python train.py --model="sound classifier" --spec_augment=true --win_length=512 --arch="transformer" --residual_init="zero_last" --l1_shrink=0.01 --epochs=1.0 --warmup_steps=80
Rows from block 6, named by matrix and row number. Rows with one number belong to one attention dimension. Each number is 128 + 32 x the weight over its row's rms, rounded and kept within 0 to 255. All counts start at 0. After the name is the row's rms in percent of the matrix's.
# v: attention value (model.blocks.6.attn.v.weight, 128x160), inputs 0-159
# proj: attention output (model.blocks.6.attn.proj.weight, 160x128, transposed), outputs 0-159
v.0 083 [140 143  75  69 130 144 158 141 163 127 116 142 112 110 135 102 120  87 137 155 134 110 114 140 152 152 136 108 127 117 103 120 129 100 204 168 125 120 126  99 134  73 195  98 142 182 179 121 123 110 141 196 152 114 137 148 181 158  91  88  90 146 103 178 147 170 167 189 180  75 128 104  78 115 162  79 149 233 160  97 185 147 156 168 108 136 115 153 157 121 173 199 146 130 141 128 115 137 146 134 103 146 110  83 146 103 107 105 120 134  43 168 128  85 116  74 158  91  90  70 110 159 169 130  96  78 122 106 116 133 123  92 146 106  86 118 106 137  80 131 102 135 132 132 160 108 121 130 196  93 131 114 137 149 115  84  92 175 129  88]
proj.0 101 [152 168  95 198 147 170  97 114 110 133 110 114 153 169 114 126 114 111 115 115 175 203 172 134 126 113 120  71 118 129 128 128 130 181  76 109 159 165 128 209 145 142 135 117 140 126 116 200 112 195 139  63 132 153 129 115 127 160 170 168 100 187 162 171 181 114 124 135 114 123 244 141 115 143 107 138 130  92 100 143 127 118 108  25 139 121 108 124 120  80 101 118 101 122 130 115 128  92  69 114  92  77 103 163 100 132 149 101 118 133 121  90 116 164 133 133  66 156 140 178 128 105 126 145 140 132  88 137 129 119 134 128 124 124 110 140 148 175 190 135 128 132 105 131  90 162 127 135 151 122 139 189 150  20 149 161 156 136 128 168]
v.1 115 [ 66 117 126 162 124 127 127 133 178 129 105 128 128 137  95 128 130  78  45  32 120 134 176  63  67   0   0  80 112 135  96 127 158 141 121 165 133 127  90 126 117 138 122 131  87  95 117 131  81 136  84 106 121 130 119 114 122 101 148 158 111 116 140 162 124 106  71 103 113 116 173 120 180 124 113 166 161 127 127 131 107 100  73 142 117  92 134 124 120 149  90 127 116 139 142 153 182 129 122  93 140 158 139 161 142 122  89  94  28  78 128 101 115 128 111 128 121 157 127 114 107 132 124 117 141 116 125 127 127 101 132  91 117 152 126 145 148 141 121 128 143 138 112  88  94 128 133 141 146 155 125 137 128 140  95 129 135  98 127 102]
proj.1 110 [182  86 116 119  85 158 127 134 149  55 125 123 101 141  98 211 149 137 155 198 109 102 131  97 128 190 192 151 162 131 119 138 142 168 127 159 112  76 107 127 146  82 173 122 132 106 131 130 161 126 122 104 134 112 153 147  96 114 138 131 157  75 136 152 117 146 184 125 183 130 143 124 130 122 126 171 159 123 115 119 112 129 123 156  87 119  72 112 174 110 209 161 157 138 122  68 112  86 136 127 133 160 192 163 104 154 143 195 226 116 158 185 185 141 103 176 161 119 120 114 127 192 115 174 173 141 142 137 122 209 137 134 125 153 126 133  84 124 122 158 134 172 129 141 167 128 131 162 180 170 128 143  74 170 112 160  97 102 159 131]
v.2 094 [141 181 116 117 134  37 149  59  89 111 105 144 200 119 153 213 142 132 167 184 203 199 120 129 133 186 139 112 102 128  76 137 135 123 149 101 157 107 102 130 127 128 133 121 164 171 181 129 145 107 124  61 159  87 140 110  92 113  85 106 157  82 110 116 152 166 168 149 116 120 118 157 148  72 139 107 134 126  83 130  95 135  92 158 185 165 133 112 149 154 119  99 117 130 143 127  89 103 157 123 161 176 126 110 138 143 108 126 186 173  91 103 111 147  66 188 116 167 154 101 131 138 130 119 128 118 112 121 107 117 123 133 133 146 121 201 133  89 127 136 255 138 128 135 140  95 132 133 199 127 157 108 125 132 131 127 140 122 150 130]
proj.2 097 [206  87 143 148 182 161  94 125 130 138 128 135 134 148 139 102  20 114 123 129 103  69  97 140 142 131 159 139 136 134 124  95 163  94 182 141 121  99 124 115  86 162 127 153 164 137 136 130  86 111 158 142 130 128 121 134 156 100  96 120  71 114 141 137 125 123 176 175 109 162 107 131  71 193 162 143 165 175 156 128 138 131 217 150 113 145 137 141 152 170 106 112 128 164  87 109 168 123  59 115  51  91  37 114 113  65 146 130 124 131 125  96 147  95 161  84 136  96  48 119 103 136 167 144 121  91  74  87 115 129  89 152 119 108 126 111  74 183 154 141  76 140 151  68 134  78 109 140 129  95 131  97 164 134 136 128 122 151 116 111]
v.3 077 [142 147 133  45 130 153 141  67 142 121 139 134 128 122 199 104 129 135 152 122 165 137 118 143 141 188 166 150 117 192 126 133 161 129 170 124 162 115 161 116 148  92 150 122  89 163 190  67 234 124 198 123 164 141 158 150 169 133 156 106 173  79  37  87 103 141 143 220 171 190  34 175  82 139 186 108 152  93 106 115 153 133 144 131 114 121 117 103 136 108 118 132 151 131 130 121  76 109 135 118 122  79 119 148  35 140 125 128 117 130  88 141  67 127 117 115 112 106 130  91 109 126 134 145 137 128 117 126 121 136 114 158 128 112 124 134 122 122  84 128  94 122 149 146 163 126 129 123 113  96 160 104 126 116 120 130  60 121 130 185]
proj.3 065 [133 143 157 130 135 113 132  96 117 152 186 182 210 140 128 123  86 115 125  42 135 116 110 138 116 130  86 166 118 149 119 129 153 126 132 134 127 160 121 122  83 177 130 146 121 176 104 148  73 175 110 168 137 154 128  52 172 111 104 121  83 136 217 137 120 124 128 108 154 122 145  73 132 124 145 147 108 174 176 160 124 145 134  86 165 173 134 191 135 210 119 123 176 166 146 170 168 151 156 111  92 106  79  24 223 103 163 107 107 113 129 117 122 163 131 139 102 122  90 162 117 115 116 128 166  80 135 127 123 113 168  97  95 121 143 152 130 142 194 135 169 130  72  98 124 136 112 135 157 119 147 179 178 110 160 115 129 155 124 102]
v.4 121 [204 131 150  92 131 129 134 117 105 128 140 129 123 119 154 133 123 173 167 248 147 122  84 187 180 255 255 171 160 133 157 157  96 121 116 104 122 138 160 112 143 122 147 125 154 153 138 126 158 103 143 164 131 130 133 141 132 144  94 119 144 141 116  99 130 138 152 152 130 136 114 130  86 129 131  98 130 133 144 141 148 142 178 105 134 155  69 127 124  85 170 110 142 118  91  78  80 128 127 202 118  76 123 128  97 134 158 177 243 190 179 162 145 145 139 129 173  61 124 122 161 146 139 140 121 136 136 130 129 161 135 165 140 106 130  95  95 116 132 128 100 114 155 135 160 129 133 121 108 104  95 146 128 111 158 128 124 155 128 151]
proj.4 120 [ 56 182 137 133 168  77 132 121 105 200 135 128 160 115 156  62 111 108 111  70 144 147 124 163 127  80  61  89  82 111 143 123 101  92 127  97 153 176 154 137 110 168  83 130 123 151 122 126 112 129 126 147 115 158 110 111 159 139 120 120 108 180 112 110 137 120  66 131  78 124 107 133 132 133 119  88  99 133 136 141 141 129 133 103 157 132 194 141  98 147  72  94 111 120 134 181 133 167 124 131 129 100  88  89 158 120 117  71  42 138  73  82  61 109 149  72  94 137 161 141 128  59 138  70  89 113 117 128 138  40 133 111 133 110 129 124 188 129 130  79 128  71 118 129  86 135 128  79  67  98 123 125 167  91 138  87 165 150  87 126]
v.5 124 [ 20 139 124 183 125 132  90 124 121 141 101 132 136 135 105 152 139  69  95  43 139 148 137  83  77  31   0  95  92 137  55 128 162 135 129 151 134 130  95 127 110 136 123 131 104 118 118 131 107 182 108  88 126 103 121  98 115 101 166 141  88 128 150 139 127 110  68 104 103 113 146 127 208 128 123 148 129 125 126 132 103 111  87 122 126 105 145 146 125 173  83 129 121 138 131 151 165 128 124  38 139 176 128 136 127 124  99  75  51  87 105  62  85 138 102  80  76 166 127 125  79 126 108 111 134 124 137 125 127 102 128 102 106 171 125 158 176 135 125 128 163 143  87 123 134 127 116 140 154 152 127 128 127 149 113 147 129 100 128 114]
proj.5 119 [228  79 115 119 107 172 130 140 157  61 125 121 105 139 109 202 126 136 142 184 102  81 127  89 133 181 211 155 171 127 108 131 171 154 138 163 105  88  96 112 141  86 167 128 137 111 147 142 151 119 127 112 156 108 136 156 104 109 124 128 165  72 138 151 121 135 208 129 162 135 138 122 126 127 143 164 174 127 115 113 119 128 128 160  96 122  79 109 157 124 178 163 148 163 120  79 125  88 129 121 125 160 154 161  89 128 131 179 203 115 157 186 195 137 118 166 166 119  96 109 134 210 125 173 164 131 132 127 121 212 119 140 119 146 131 132  80 132 120 179 128 192 133 126 173 114 127 183 171 144 142 126  94 176 118 159  89 117 170 134]
v.6 114 [103 138 102 121  83 105 132  85  67 113  60 162 165 169 128 207 138 106 150 202 203 181 126 123 129 127 120  98  83 149  74 131 174 135 121 113 126  95  89 129 135 135 112  95 114 131 151 133 130 164 115  94 141 117 140 118 100 118 177 154 113  85 202 134 140 138 119  78 119 119 176 130 168  89 135 109 131 110 117 152 101 136  64 136 132 124 132 124 135 124  95  53  92  83 109 140 127 129 160 118 197 186 134 128 154 138 103  98 156 135 107  69 135 156  68 134 108 188 150 134 115  93 128 118 122 185 124 125  94  97 124 116 121 136  97 228 167 135 138 157 253 144 128 141 105 147 130 172 158 130 130 130 130 119  94 152 134 104 144  90]
proj.6 137 [149  93 118 144 159 166 121 162 149 127 131 124 128 101 122 116  33 139 124 129  85  74 115 132 142 160 167 130 134 133 113  96 149 121 209 126 114  75 117 111 104 134 130 204 153 128 154  92 136  86 138 128 137 121 100 135 160  75 107  74 131  68 135 118  98 104 166 216 118 155 111 116 122 167 155  93 151 130 135 139 135 132 134 163  86 125 128 124 148 224 129 162 153 213 125  95  87  75  84 117  55 169 126 118 104  94 168 172 137 128 152 141 153  77 133 110 195 116  40  87 142 160 168 142 128  94 142  86 141 161 119 117 110 117 125  97  85 153 105 144 103 145 121  70 162  60 105 143 173 116 131 115 139 170 165 133 115 144 126 130]
v.7 076 [171 168  94 119 132  99 176 110 132 121 206 149 179 128 168 145 136 137 147 255 140 151 114 128 117 160 128 134  86 230 110 133  76 103 145  79 133 138 138 136  95 153 130 112 135 154 136  92 172 128 111 210 144 133 125 132 127 125 123 114 106  67 129  85 135 146 132  21 143 129  99 139  83  47 128 114  80  86 143 113 104 159 161 129 183 142 152 107  75  88 135 104 176  95  86 113 108 158 148 115 129 125  93 104 123 128 155 144 146 153 123  98  76 129 133 117 119 126 126 107 146  40 149  80  86 121 122 127 120 145 112 106 118 115 136 138  87  59 124 147 151 108 109 150 185 128 132 113 135  77 153 111 124  90 125 128  83 128 131 103]
proj.7 074 [ 96  98 205 133 172 144  99 114 149 145 137 153 102 134 130 102  94 141 103  93 160  86 138 140 115  58 108 128 138 149 129 118 125 131 158 121 145 141 132 148 154 126  91 197 127 120  84  77 139 123 124 111 124 155  99 123 188 122 122 122 111 158 126  64 143 138 135 219 114 142 124 177 180 176 147 138 156 116 160 123 161  79 138 128  42 120 114 104 172 197 120 131 123 170 141 127 152 121  82 127 122 136  93 124 110  75 175 139 112 146 153 115 134  79 164  96 151 138 102 124 113 117 167 172 108 142 163 122 228 126 176 180 129 126 134  99 199 173 184 126  84 125 182  99 180 117 131 126 139 117 136 128 151 131 241 137 178 133 119 138]
v.8 105 [190 129 117  91 130 104 134 107 127 124 196 120 132 114 161 133 126 199 186 203 141 124 100 163 166 249 247 157 157 116 124 130  77 109 138  22 129 127 158 130 116 132 135 121 173 173 135 122 150 120 145 148 141 114 129 135 116 173 102 110 137 107 118 113 147 155 183 131 162 137 113 138  44 110 151  89 131 120 166  96 155 156 190 125 170 162 124 135 134 104 162 138 138 124 104 121  63 127 189 135 129 107 156  78 127 133 136 153 255 165 114 168 152 118 137 127 152 102 130 115 129  93 141 134 108 133 139 128 128 147 125 161 143 103 132 127 110 103 167 111 126 125 145 129 184 137 133 117 146  99 139 108 128 121 143 150 123 162 129 125]
proj.8 094 [ 78 167 158 153 182 109 121 117  92 170 128 138 147 111 162  73  83 108  85  93 143 169 139 156 133  84  92 103 105 129 132 118 116  96 128 109 138 159 142 158 116 186  83 163 116 144 127 127 108 130 135 144 128 165 116 111 165 151 124 130  98 191 106  99 160 104  90 145  60 134 115 147 122 162 128  98 115 135 138 146 152 121 146 113 143 128 162 153 116 138  72  77  95 117 130 139 134 161  69 127  89  87  43  89 140  83 136  85  45 143 118  83  56 115 168  74  84 131 131 130 128  49 150  81  73 103  88 102 127  31 104 123 129 101 113 117 160 140 137 111 101  98 131 112  74 116 120 108  91  77 132 109 190  63 152  90 155 151 111 121]
v.9 087 [ 94  96 141 120 138 135  79 193 183 155 132  53  91 130  68  34 121 147 124 105 125  95 157 134 150 130 145 117 187  75 162 103 121 115  74 139  74 159 126 119 115 129 103 138 159  98  77 139   6 129 155 140 102 113 124 121 134 126 109 132  69 133 168 146 107 114 123  81 149 117 155 126 121 168 123 187 120 143 188 120 156 127 146  90  80 118 126 171 122 136 139 149  97 132 131 150 199 116 130 148 118  99 151 121 165 141 141 144 148  93 195 227 217 142 150 153 126  80 119 141 138 198 124 173 143 125 124 132 143 139 131 138 128 115 129  87 172 181 136 110  88 121 159 107  79 129 119 122  92 161 124 142 125  97 109 149 128 131 132 100]
proj.9 082 [106 212 109 131  85 122 160  91  84 108 132 166 148 113 183 185 166 129 171 142  88 171 144 128 119 138 123  97  99 117 138 156  95 189  87 125 131 160 144 143 205 100 121 100 129 148 202 130 135 134 111 141 123 128 164 150 118 161 155 137 177 160  76 113 144  95  87 126 126  89 166 115 125 113  86  99 117 101 100 147  89 148  82 143 166 126 149 139  91  65 130 129 154  85 162 130  86 137 153 160 177 124 196 168 123 221 126 127 145 140 101 100  81 132 112 164 116 131 229 137 171 117 118  80 128 160 161 193 129 148 156  84 152 127 140 115 136  79 116 116 153 111  88 178  99 202 143 110 121 132 121 192  96 124 116 118 136 117 131 118]
v.10 084 [ 97  61 174 139 108 205 107 166 134 141 131 115  78 162  89  33 114  66  84  64 102 106 131 125 131  60 118 133 161 126 173 132 131 151  98 200 113 151 171 124 117 133 136 135  81  56 100 132  69 147 146 142  93 147 118 136 146 137 136 150 103 142 118 129  90  81  56 123 113 140 140  73 151 201 120 172 148 137 171 114 126  80 137  86  47  87  91 142 109 125  93 158 126 129  77 109 190 128  97 138 125 115 168 155 147 132 136 126 108  81 156 157 179 143 179 160 114 137 111 173 119 179 108 154 134 145 143 132 148 134 138 147 130 117 124  67 139 190 129 128  62 135 142 118  86 130 122 122  66 139 119 122 125 117 100 147 130 119 111 136]
proj.10 083 [107 156  93 117  90  87 197 144 153 112 132 113 129 120 120 166 214 173 157 135 133 178 128 120 116 172 127 140 122 132 130 183 115 164  68 117 117 127 130 100 158  56 141  97 127 123 144 108 157 142  95 139 127 117 146 140  97 128 145 133 188 114 120 123 131 137 101 102 177  95 138 117 154  46 115 107 117 106  93 139 104 139  47 147 147 131 128 119 113 101 152 139 149 116 177 162  86 121 212 138 170 135 219 152 143 205  93 124 137 121 127 185 139 142  72 170 136 144 208 118 146 159  67 107 135 159 179 178 136 117 170  97 139 146 139 154 133  71  85 120 186 125  84 191 125 172 139 120 130 170 123 150  86 141  88 121 111 110 138 131]
v.11 078 [137 137 108 178 153  97  86 125 126 184 187 106 155 182  91 148 103 101 121 141 128 116 129  89 123 118 122 149 157 115 141 100  93 114 139 163 100 143  97 136 105 148 137 138 149 130  56 126 125 138  53 239 115  96  74 124 122  90 119 121 118 106 206 135 120  83 113  16 120 110 189  55 109 119  45 187  98 117 176 126 160 140 221 115 143 126 142 127  96 126 148 154 137 111 154 132 166 152 135 136 128 183 104  67 183 122 139 127 144 134 116 208 128 155 135 130 147 131 131 132 130  83 112  63 128 151 159 131 158 156 144 106 108 131 140  77 119 115 159 113 116 123  92 136 185 131 116 123 153 135 120 130 126 163 127 132 155 145 118  93]
proj.11 067 [118 174 130 139 149 155 167 108 143 118 115 140  84 148 171 140 165 134 131 130 118 153 144 124 104 117 119   0 112  79 146 165 127 139  98 129 145 171 147 200 201 141 125 120 131  91 195 131 159 124 149  72 111 100 131 141  86 172 179 175 134 193  66 110 178 132 123 153  88 122 145 157 158 138 103  91 164 106  68 122 125 105 101 128 126  57 117  86 112  84 128 150  68 122 115 111 130 122  65 147 143 126 182 237  68 204 118 145 119 138 111 100 111 129 177 114 129 169 178  96 132 137 144 107 117 191 124 150 135 126 121 133 144 141 115 120 166 127  99 119 133 125 130 134  80 151 181 123 129 153 121 137  95 102 158 131 149 137 138 112]
v.12 069 [105  99 184 160 122 154  45 125 141 162 138 118 138 163  90 104  62 149  99  79 136 147 109 133 110 112 129 131 137 145 174 122 103 156  74 114 156 165 148 175 133 118  97  97  94  99  71 141  91 175 103 132  94 144 121 123 154 145 199 164 103 144 156 163  96  78  80  59 157 157 113  78 159 138 128 156 126  63 147 103 157 121 146  58  67 153  97 121 109  76 108 109 100  95 119 144 188  62 131 152 104 100 140 120 116 106 157 122 107 111 171 108 164 128 142 140 130 118 129 125 141 118 112  92  97 218 136 114 149 159 123 124 128 119 135 120 161 149 170 116  30 122 108 126 125 148 135 121  12 141 115 138 121 102 161 130 163 131 106 163]
proj.12 078 [ 71 147 126  55  96  48 166 113  99 124 171 166 119  42 130 113 193 118 132 112 111  84 153 118 132  97 118 166 138 112 131 143 113  97 140 110  93 128 132  88 113 141 117 197 116 142 134  56 140 127 117 175 129  94 138 117 113 116  95  95 129 116  87  73 119 132 115  73 121 138  85 123 140  70 131  94 100 124 165 128 107 149 126 189 129 136 152 136 109 146 142 150 184 129 158 166 100 164 234 129 150 134 184  67 160 148 104 177 128 121 128 156 110 120 118 136 151  89 162 112 133 127 116  87 125 140 218 184 146 102 165 130 128 134 212  95 128  36 121 120 154 119 156 133 126 150 138 118  86 137 123 129  88 184 112 106 133 132 130 104]
v.13 107 [105 144 121 135 106  60 128  61  92 135 102 158 172 127 158 206 174 106 150 170 146 171 126 124 130 120 126 147  89 153  71 134 155 141 154 118 144  76  95 130 127 153  77 154 102 142 162 125 144 133 124  69 158 120 132  74 117  93 152 133 141 126 127 112 138 129 127 142  97 130 120 136 188 131 110 147 134 104  69 165  78 100  56 159 183 133 164  90  99 153  76  46 104 102 128 136 137 134 194  97 204 210 138 143 158 140 112 107 138 123  87  50  91 125  90 113 101 195 151 141 115 121 126  93 146 138 115 124 100 106 122 128 121 157 120 216 146  96 132 141 235 155 129 129 136 131 129 142 186 134 132 130 113 163 120 127 128 107 149 120]
proj.13 116 [181  53 122 128 178 169 123 152 165 125 119  98 117 158 100 127  60 137 101 145 111 103  96 128 143 174 198 154 164 138 117 115 173 104 177 128 111  92 112 122  89 120 131 133 199 128 142 127 106 127 191 135 141 121  95 146 146 104  87 122 120  82 137 129 134 141 180 179 128 158 123 143 120 140 180 129 179 164 130 121 111 136 176 169 103 130 134 117 185 191 132 140 102 152 101 103 129  85  46 110  60 143  86 138 103  87 134 149 152 128 141 147 182 115 149 127 184 122  39  90 147 161 151 172 118  61  79  73 118 172  91 146 117 122 123 133  62 153 140 150 110 153 149  92 185  64 113 152 150 122 134  81 141 176 124 130 107 137 129 146]
v.14 117 [200 120 150  82 117 133 136 129 133 117 151 129 114 120 151 106 124 157 163 232 110 120  91 193 167 255 255 171 159 124 169 153  96 122 127 110 123 133 161 137 141 123 169 125 142 148 132 127 148  99 144 177 127 137 155 155 135 162 109 103 150 128 116 117 129 135 164 148 131 150 108 131  66 137 120 119 129 138 134 123 141 148 180 118 133 145 111 132 130  76 173 136 136 114  78  87  75 129 123 189 139  83 129 120 107 144 151 188 198 154 130 201 126 130 150 131 167  89 129 126 170 140 151 152 124 154 136 133 148 155 128 156 159 112 131  86  97 126 110 127  87 112 129 130 150 129 135 114 112 107 129 128 117 107 151 129 124 148 109 149]
proj.14 115 [ 44 161 139 129 153  80 128 124 117 201 132 121 154 120 153  89 118 130 112  71 181 167 124 164 119  64  33  98  74 120 148 126  96  99 127 110 157 171 166 138 117 165  73 127 122 154 119 111 123 133 128 142 101 149 112 103 153 143 122 127 123 189 107 104 132 117  47 129  81 121 103 139 147 120 127  77  98 129 137 139 146 132 122 105 157 132 170 142  96 138  65  74 105 118 138 181 133 166 130 133 129 105  90  91 154 120 112  73  63 140  99  76  61 115 139  81 100 143 159 148 125  60 133  74  81 112 126 129 137  51 136 112 140 109 129 128 195 128 123  72 135  64 124 130  95 133 131  72  76 109 123 126 152 101 147  94 171 149  92 125]
v.15 117 [121 148  87 143 130 101 127  59  70 119  90 149 165 134 133 230 174 149 162 169 152 160 164 114 132 129 105  74 107 132  45 135 155 132  94 110 128 111  85 140 134 147 121 102 130 146 152 127 114 161 113  54 150 111 128 114 104 115 198 150 124  93 138 139 146 177 140 124 126 114 166 130 155 105 135 117 122 109 106 152  95 165  75 159 163 132 131 138 133 147  71  36 109 129 129 163 140 131 219 105 203 178 127 146 172 112 122 118 155 133 104  84 110 127  77 125  84 160 143 122 108  91 121 113 128 130 115 124  91 107 113 128 101 148 117 214 164 128 159 148 241 161 135 131 100 133 128 157 168 127 126 121 129 119  70 136 119  94 143  87]
proj.15 128 [166  73 129 143 133 164 101 178 139 125 130 126 126 138 124 124  31 123 130 145 105  77 111 129 153 148 168 147 139 148 112  95 158 123 233 121 124  83 110 119  96 147 112 190 146 128 160  90 125  90 151 141 149 128 110 140 157 100 119 117 131  97 155 134 127  98 186 216 103 152 128 135 121 189 154 141 156 130 132 135 128 127 149 166  89 122 131 121 153 197 128 162 142 183 120  81 117  92  60 112  83 189  98 126 103  82 191 178 146 136 153 134 157  93 147 131 194 127  53 108 150 158 175 148  98  90 128  90 138 175 117 129 110 117 125 100  84 166 127 158 105 159 132  88 173  73 111 158 181 101 139 115 148 195 175 139 117 142 129 132]
v.16 158 [205 128 159  99 135 138 135 149 125 129 152 137 117 123 122 117 128 146 179 217  81 107  99 176 152 255 255 158 186 123 198 128  99 125 103 120 123 124 181 129 134 122 139 126 141 136 131 128 142  95 143 162 118 140 131 144 142 146 119 122 127 138 118 120 134 142 147 145 132 137 138 129  72 136 113 117 158 133 132 125 128 134 163 123 128 135 117 130 147  89 182 128 135 125  94  79  54 140 111 181 120  65 139  74 109 132 166 176 235 169 181 198 139 131 147 132 165 105 121 142 153 135 143 141 128 133 137 135 135 147 129 149 168 111 130  86  45 124 129 128  86 114 141 129 139 129 129 115 108 114 129 131 127  76 142 130 126 149 128 147]
proj.16 155 [ 45 160 133 129 131  77 129 123 122 207 124 123 147 126 145  84 133 127 118  81 171 178 132 179 118  61  39  94  70 118 171 128  84 115 125 119 154 191 184 141 128 161  90 123 122 151 112 119 124 135 123 137  79 146 113 107 142 145 126 128 122 175 113 116 125 120  38 128 103 117 121 129 156 116 119  97  77 114 144 132 139 150 120  90 163 131 169 142  88 127  77  82 110 106 154 182 137 162 145 154 135 115 108 105 151 130 118  82  62 132  86  64  51 119 129  94 102 142 172 143 123  69 131  91  99 125 122 129 131  69 133 115 159 119 127 132 190 126 127  59 140  53 120 138 101 135 130  58  82 126 102 131 167 107 140 109 155 135  77 120]
v.17 085 [148 148  88  51 126 144 182 126 148 135 102 125 136  95 153  99 124 170 149 118 136 124 144 149 134 136 107 137 128 122 134  84  84 110 139 150 113 143 135 112 151 110 132 129 141 155 144 184 119 125 170 210 133 150 159 129 191 157  83 114 104 132 108 170 129 163 208 128 160 139 110 156  88 138 160  71 129 161 218 128 255 188 203  85 121 131  99 163 117 118 142 145 157 127 129 125 122 153 173 151  94 105  78  92 157 129 134 129 105 136 130 145  80 116 143 109 146  38 129  98 227  66 126 131 113 115 147 127 129 145 132 112 137  91 134  97 109 104 165 124  70 118 125 130 143 128 127 139 129  80 126 119 124 124 136 128 145 158 128 124]
proj.17 086 [117 181 139 226 208 137  92 101 119 138 121 133 135 136 128 123 110  81  67 125 160 157 122 133 123  47  78  56 105 107 135  97 100 161 127  90 158 165 140 185 141 156 110 145 112  93  97 141 141 142 136 121 124 126  83 128 128 118 128 133 154 186 153 127 145 101 118 203  75 109 212 105 154 156  99  93 108 118  99 127 121  90 120  89 141 161 129  50 128 107 122 125  84 120 149 125 127 128  39 130 134 158  92 189  99 130 151  85  58 143 122  79 105  95 196 124  86 161 134 193 139 118 152 127 112 112 127 141 143 111 125 126 131 129 128 113 166 156 135 121  85 119  99 144 124 167 129 120 153 127 128 156 146  97 203 174 153 161 122 178]
v.18 099 [139 175  87 127 134  98 141  59 119 116 112 128 179 124 128 255 128 121 208 233 210 172 102 119 129 173 128 125 118 171  69 137 168 120 159 114 141 110 108 120 134 177 143 114 141 153 147 164 163 133 168 118 149 111 132 140  89 121 122  89 169 119 150 122 136 190 148 126 130 116 134 138 120  40 130  85 138 128 102 174 101 137 111 138 180 140 147 123 147 147 112 114 126 136 129 126  92 126 149 122 142 171 116 131 146 135  95 120 195 165  79 102 105 159 101 120 114 150 174 103 167 113 130 119 125 122 139 125 115 115 124 137 139 137 121 194 154  96 129 134 247 137 140 118 165 141 131 131 223 112 132 108 132 127 125 144 128 124 134 136]
proj.18 104 [176  93 122 151 190 177  86 129 142 135 113 138 130 135 130  84   2 124  99 114 106  89 113 140 141 126 156 109 128 105 120 106 169 110 194 133 119  98 123 117 117 142 127 175 192 148 147 138  93 106 147  94 134 124 129 135 149  91  90 117  68 120 145 120 129  97 170 188 108 171 116 130 111 176 160 126 172 164 158 123 138 123 181 131  79 138 123 142 169 184 109 109 131 172 117 118 148 100  65 106  35 100  63 102 112  82 160 142 101 131 129 111 136  67 139  66 136  77  32 119  86 138 167 142 113  89 107  90 130 157 102 136 102 109 125 109 101 174 142 143  77 141 134  61 128  82 109 144 151 101 134 109 155 127 141 121 136 150 122  98]
v.19 129 [114 144  87 132 109  92 128  57  86 119  97 159 159 130 145 180 181 119 137 197 179 183 128 121 132 122 128  94  59 133  72 154 138 128 129  99 138 106  88 115 122 114 103 120 125 142 151 110 131 148 119  39 151  76 154  80  78 108 155 138 131 131 141 121 129 133 124 121 150 163 128 144 172 105 138 112 116 102  92 144  85 162  81 148 146 137 156 125 125 143  85   0 123 124 143 157 133 123 164  86 190 190 158 132 140 136 116 122 160 136  98  92 127 128  74 123  99 194 136 126  82 122 119 110 142 123 107 118  85 112 128 100  89 149 123 255 181 110 127 143 216 147 128 134 128 130 142 146 157 128 131 124 131 142 142 123 127 100 150  90]
proj.19 136 [190  80 128 155 150 179 103 164 160 127 140 112 128 144 107 118  56 122 128 134 109  80 116 130 159 161 191 173 165 133 106 101 157 111 183 131 102  84 103 105  92 135 131 157 146 121 131 109 123 107 154 128 151 119 103 136 157  84  82 100 119  78 160 118 120 120 188 179 124 160 111 119  95 182 175 128 164 136 136 126 126 134 178 162  88 144 123 122 142 183 128 151 137 178  82 103 142  85  84  96  67 134  67 126  98  80 165 178 152 134 170 135 189 122 167 127 186 110  47 100 139 153 165 166 117  77 121  81 152 156 110 156 103 113 127  96  65 173 134 157  70 153 153  80 164  65 107 156 163 101 138  94 153 165 134 135 111 145 127 152]
v.20 094 [145 153 127 129 119 123 166  70 124 120 153 177 189 127 128 172 153 110 176 182 154 154  95 101 131 114 128 128 111 174 103 132 132 130 209 140 149 116 125 134 119 144 136 120 106 130 160  97 218  81 109 127 136 123 117 157 123 109 158 121 133  13 115 127 118 138 135 130  74 129 126 128 145 103 130 127 103 109 114 142  91 119 101 149 179 105 171 142 100 135 117 117 209 134  82 129 142 125 156 116 132 203 123 134  85 127  82 134 111 138  76  39  77 123 124 111  92 166 126  87 124 108 135 104 129 115 130 117 110 114 125 150 107 155 126 157 122  70 137 145 172 159 116 104 249 124 128 117 255 126 128 121 117 187 129 123 117 119 140 120]
proj.20 078 [160  96 149 164 186 158  89 158 156 131 137 108  51 179 120 137  94 146  73 123 169  85 121 135 139 169 151 127 146 106 122 110 174 120 122 168 146 110 122 151 134 134 144 165 183 149 101 138 175 115 161  95 127 157  56 115 160 131 105 122 200 132 140 139 130 176 168 179 164 142 153 150 128 179 168 153 161 134 123 120 146  84 145  67  96 133  54  97 176 119 126 115  61 153  96  75 148  89  34 113 103 120 105 139 103  43 134  84 158 142 157 163 180 116 185 126 167 140  66 145  95 140 137 173 104 109 101  79 124 153  99 138 125 123 116 136 108 192 111 137 124 144 134 127 148  73 128 141 137 124 126 115 128 119 169 128 128 157 125 194]
v.21 078 [122 164 121 127 123 115 160  36 125 119 121 181 178 125 126 214 125  70 154 153 203 133  84 123 125 121 183 182 100 177  81 146 139 128 198 121 145 103 124 127 117 121 130 124  80 128 143 117 220 125  90 125 146 122 115 141 101 101 129 111 147 105 114 114 126 109 144 133 116 124  77 129 161 101 137 119 136 114 101 147  68 109 119 164 161 131 111  91 133 158  85 122 195 127 129  92 110 127 137 107 130 228 104 127  70 127 124 126 192 133 100  86 108 117  99 111 180 166 130 112 119  98 133  99 128 120 128 121 118 120 149 128 125 138 139 151 109  79 111 147 247 145 113 136 231 140 127 141 218 121 134  91 135 145 134 120 140 123 134 122]
proj.21 065 [148  99 138 178 208 130  96 130 159 139 109 116 107 142 130 110  37 159  67  61 106  73  93 145 132 195 156 128 130 121 119 120 188  70 103 147 112 105 111 121 101 126 143 150 214 109 144 146 131 116 156 125 131 130 125  68 113 108  85 126 127  96 170 150 133 184 165 145  96 148  67 174 114 129 165 107 143 175 120 161 174 103 172 127  78 152 102 135 191 176 122 169 102 192 134 121 142  91 111 115 123  80 112  89 121  67 136 128 110 119 142 134 171 120 139  93 155 137  56  97 104 138 145 149 139  58  86  68 121 107  97 136 116 122 107  96 103 177 118 142  60 145 118  84 115  82 122 145 141 116 137  92 149 109 142  84 130 132 120 102]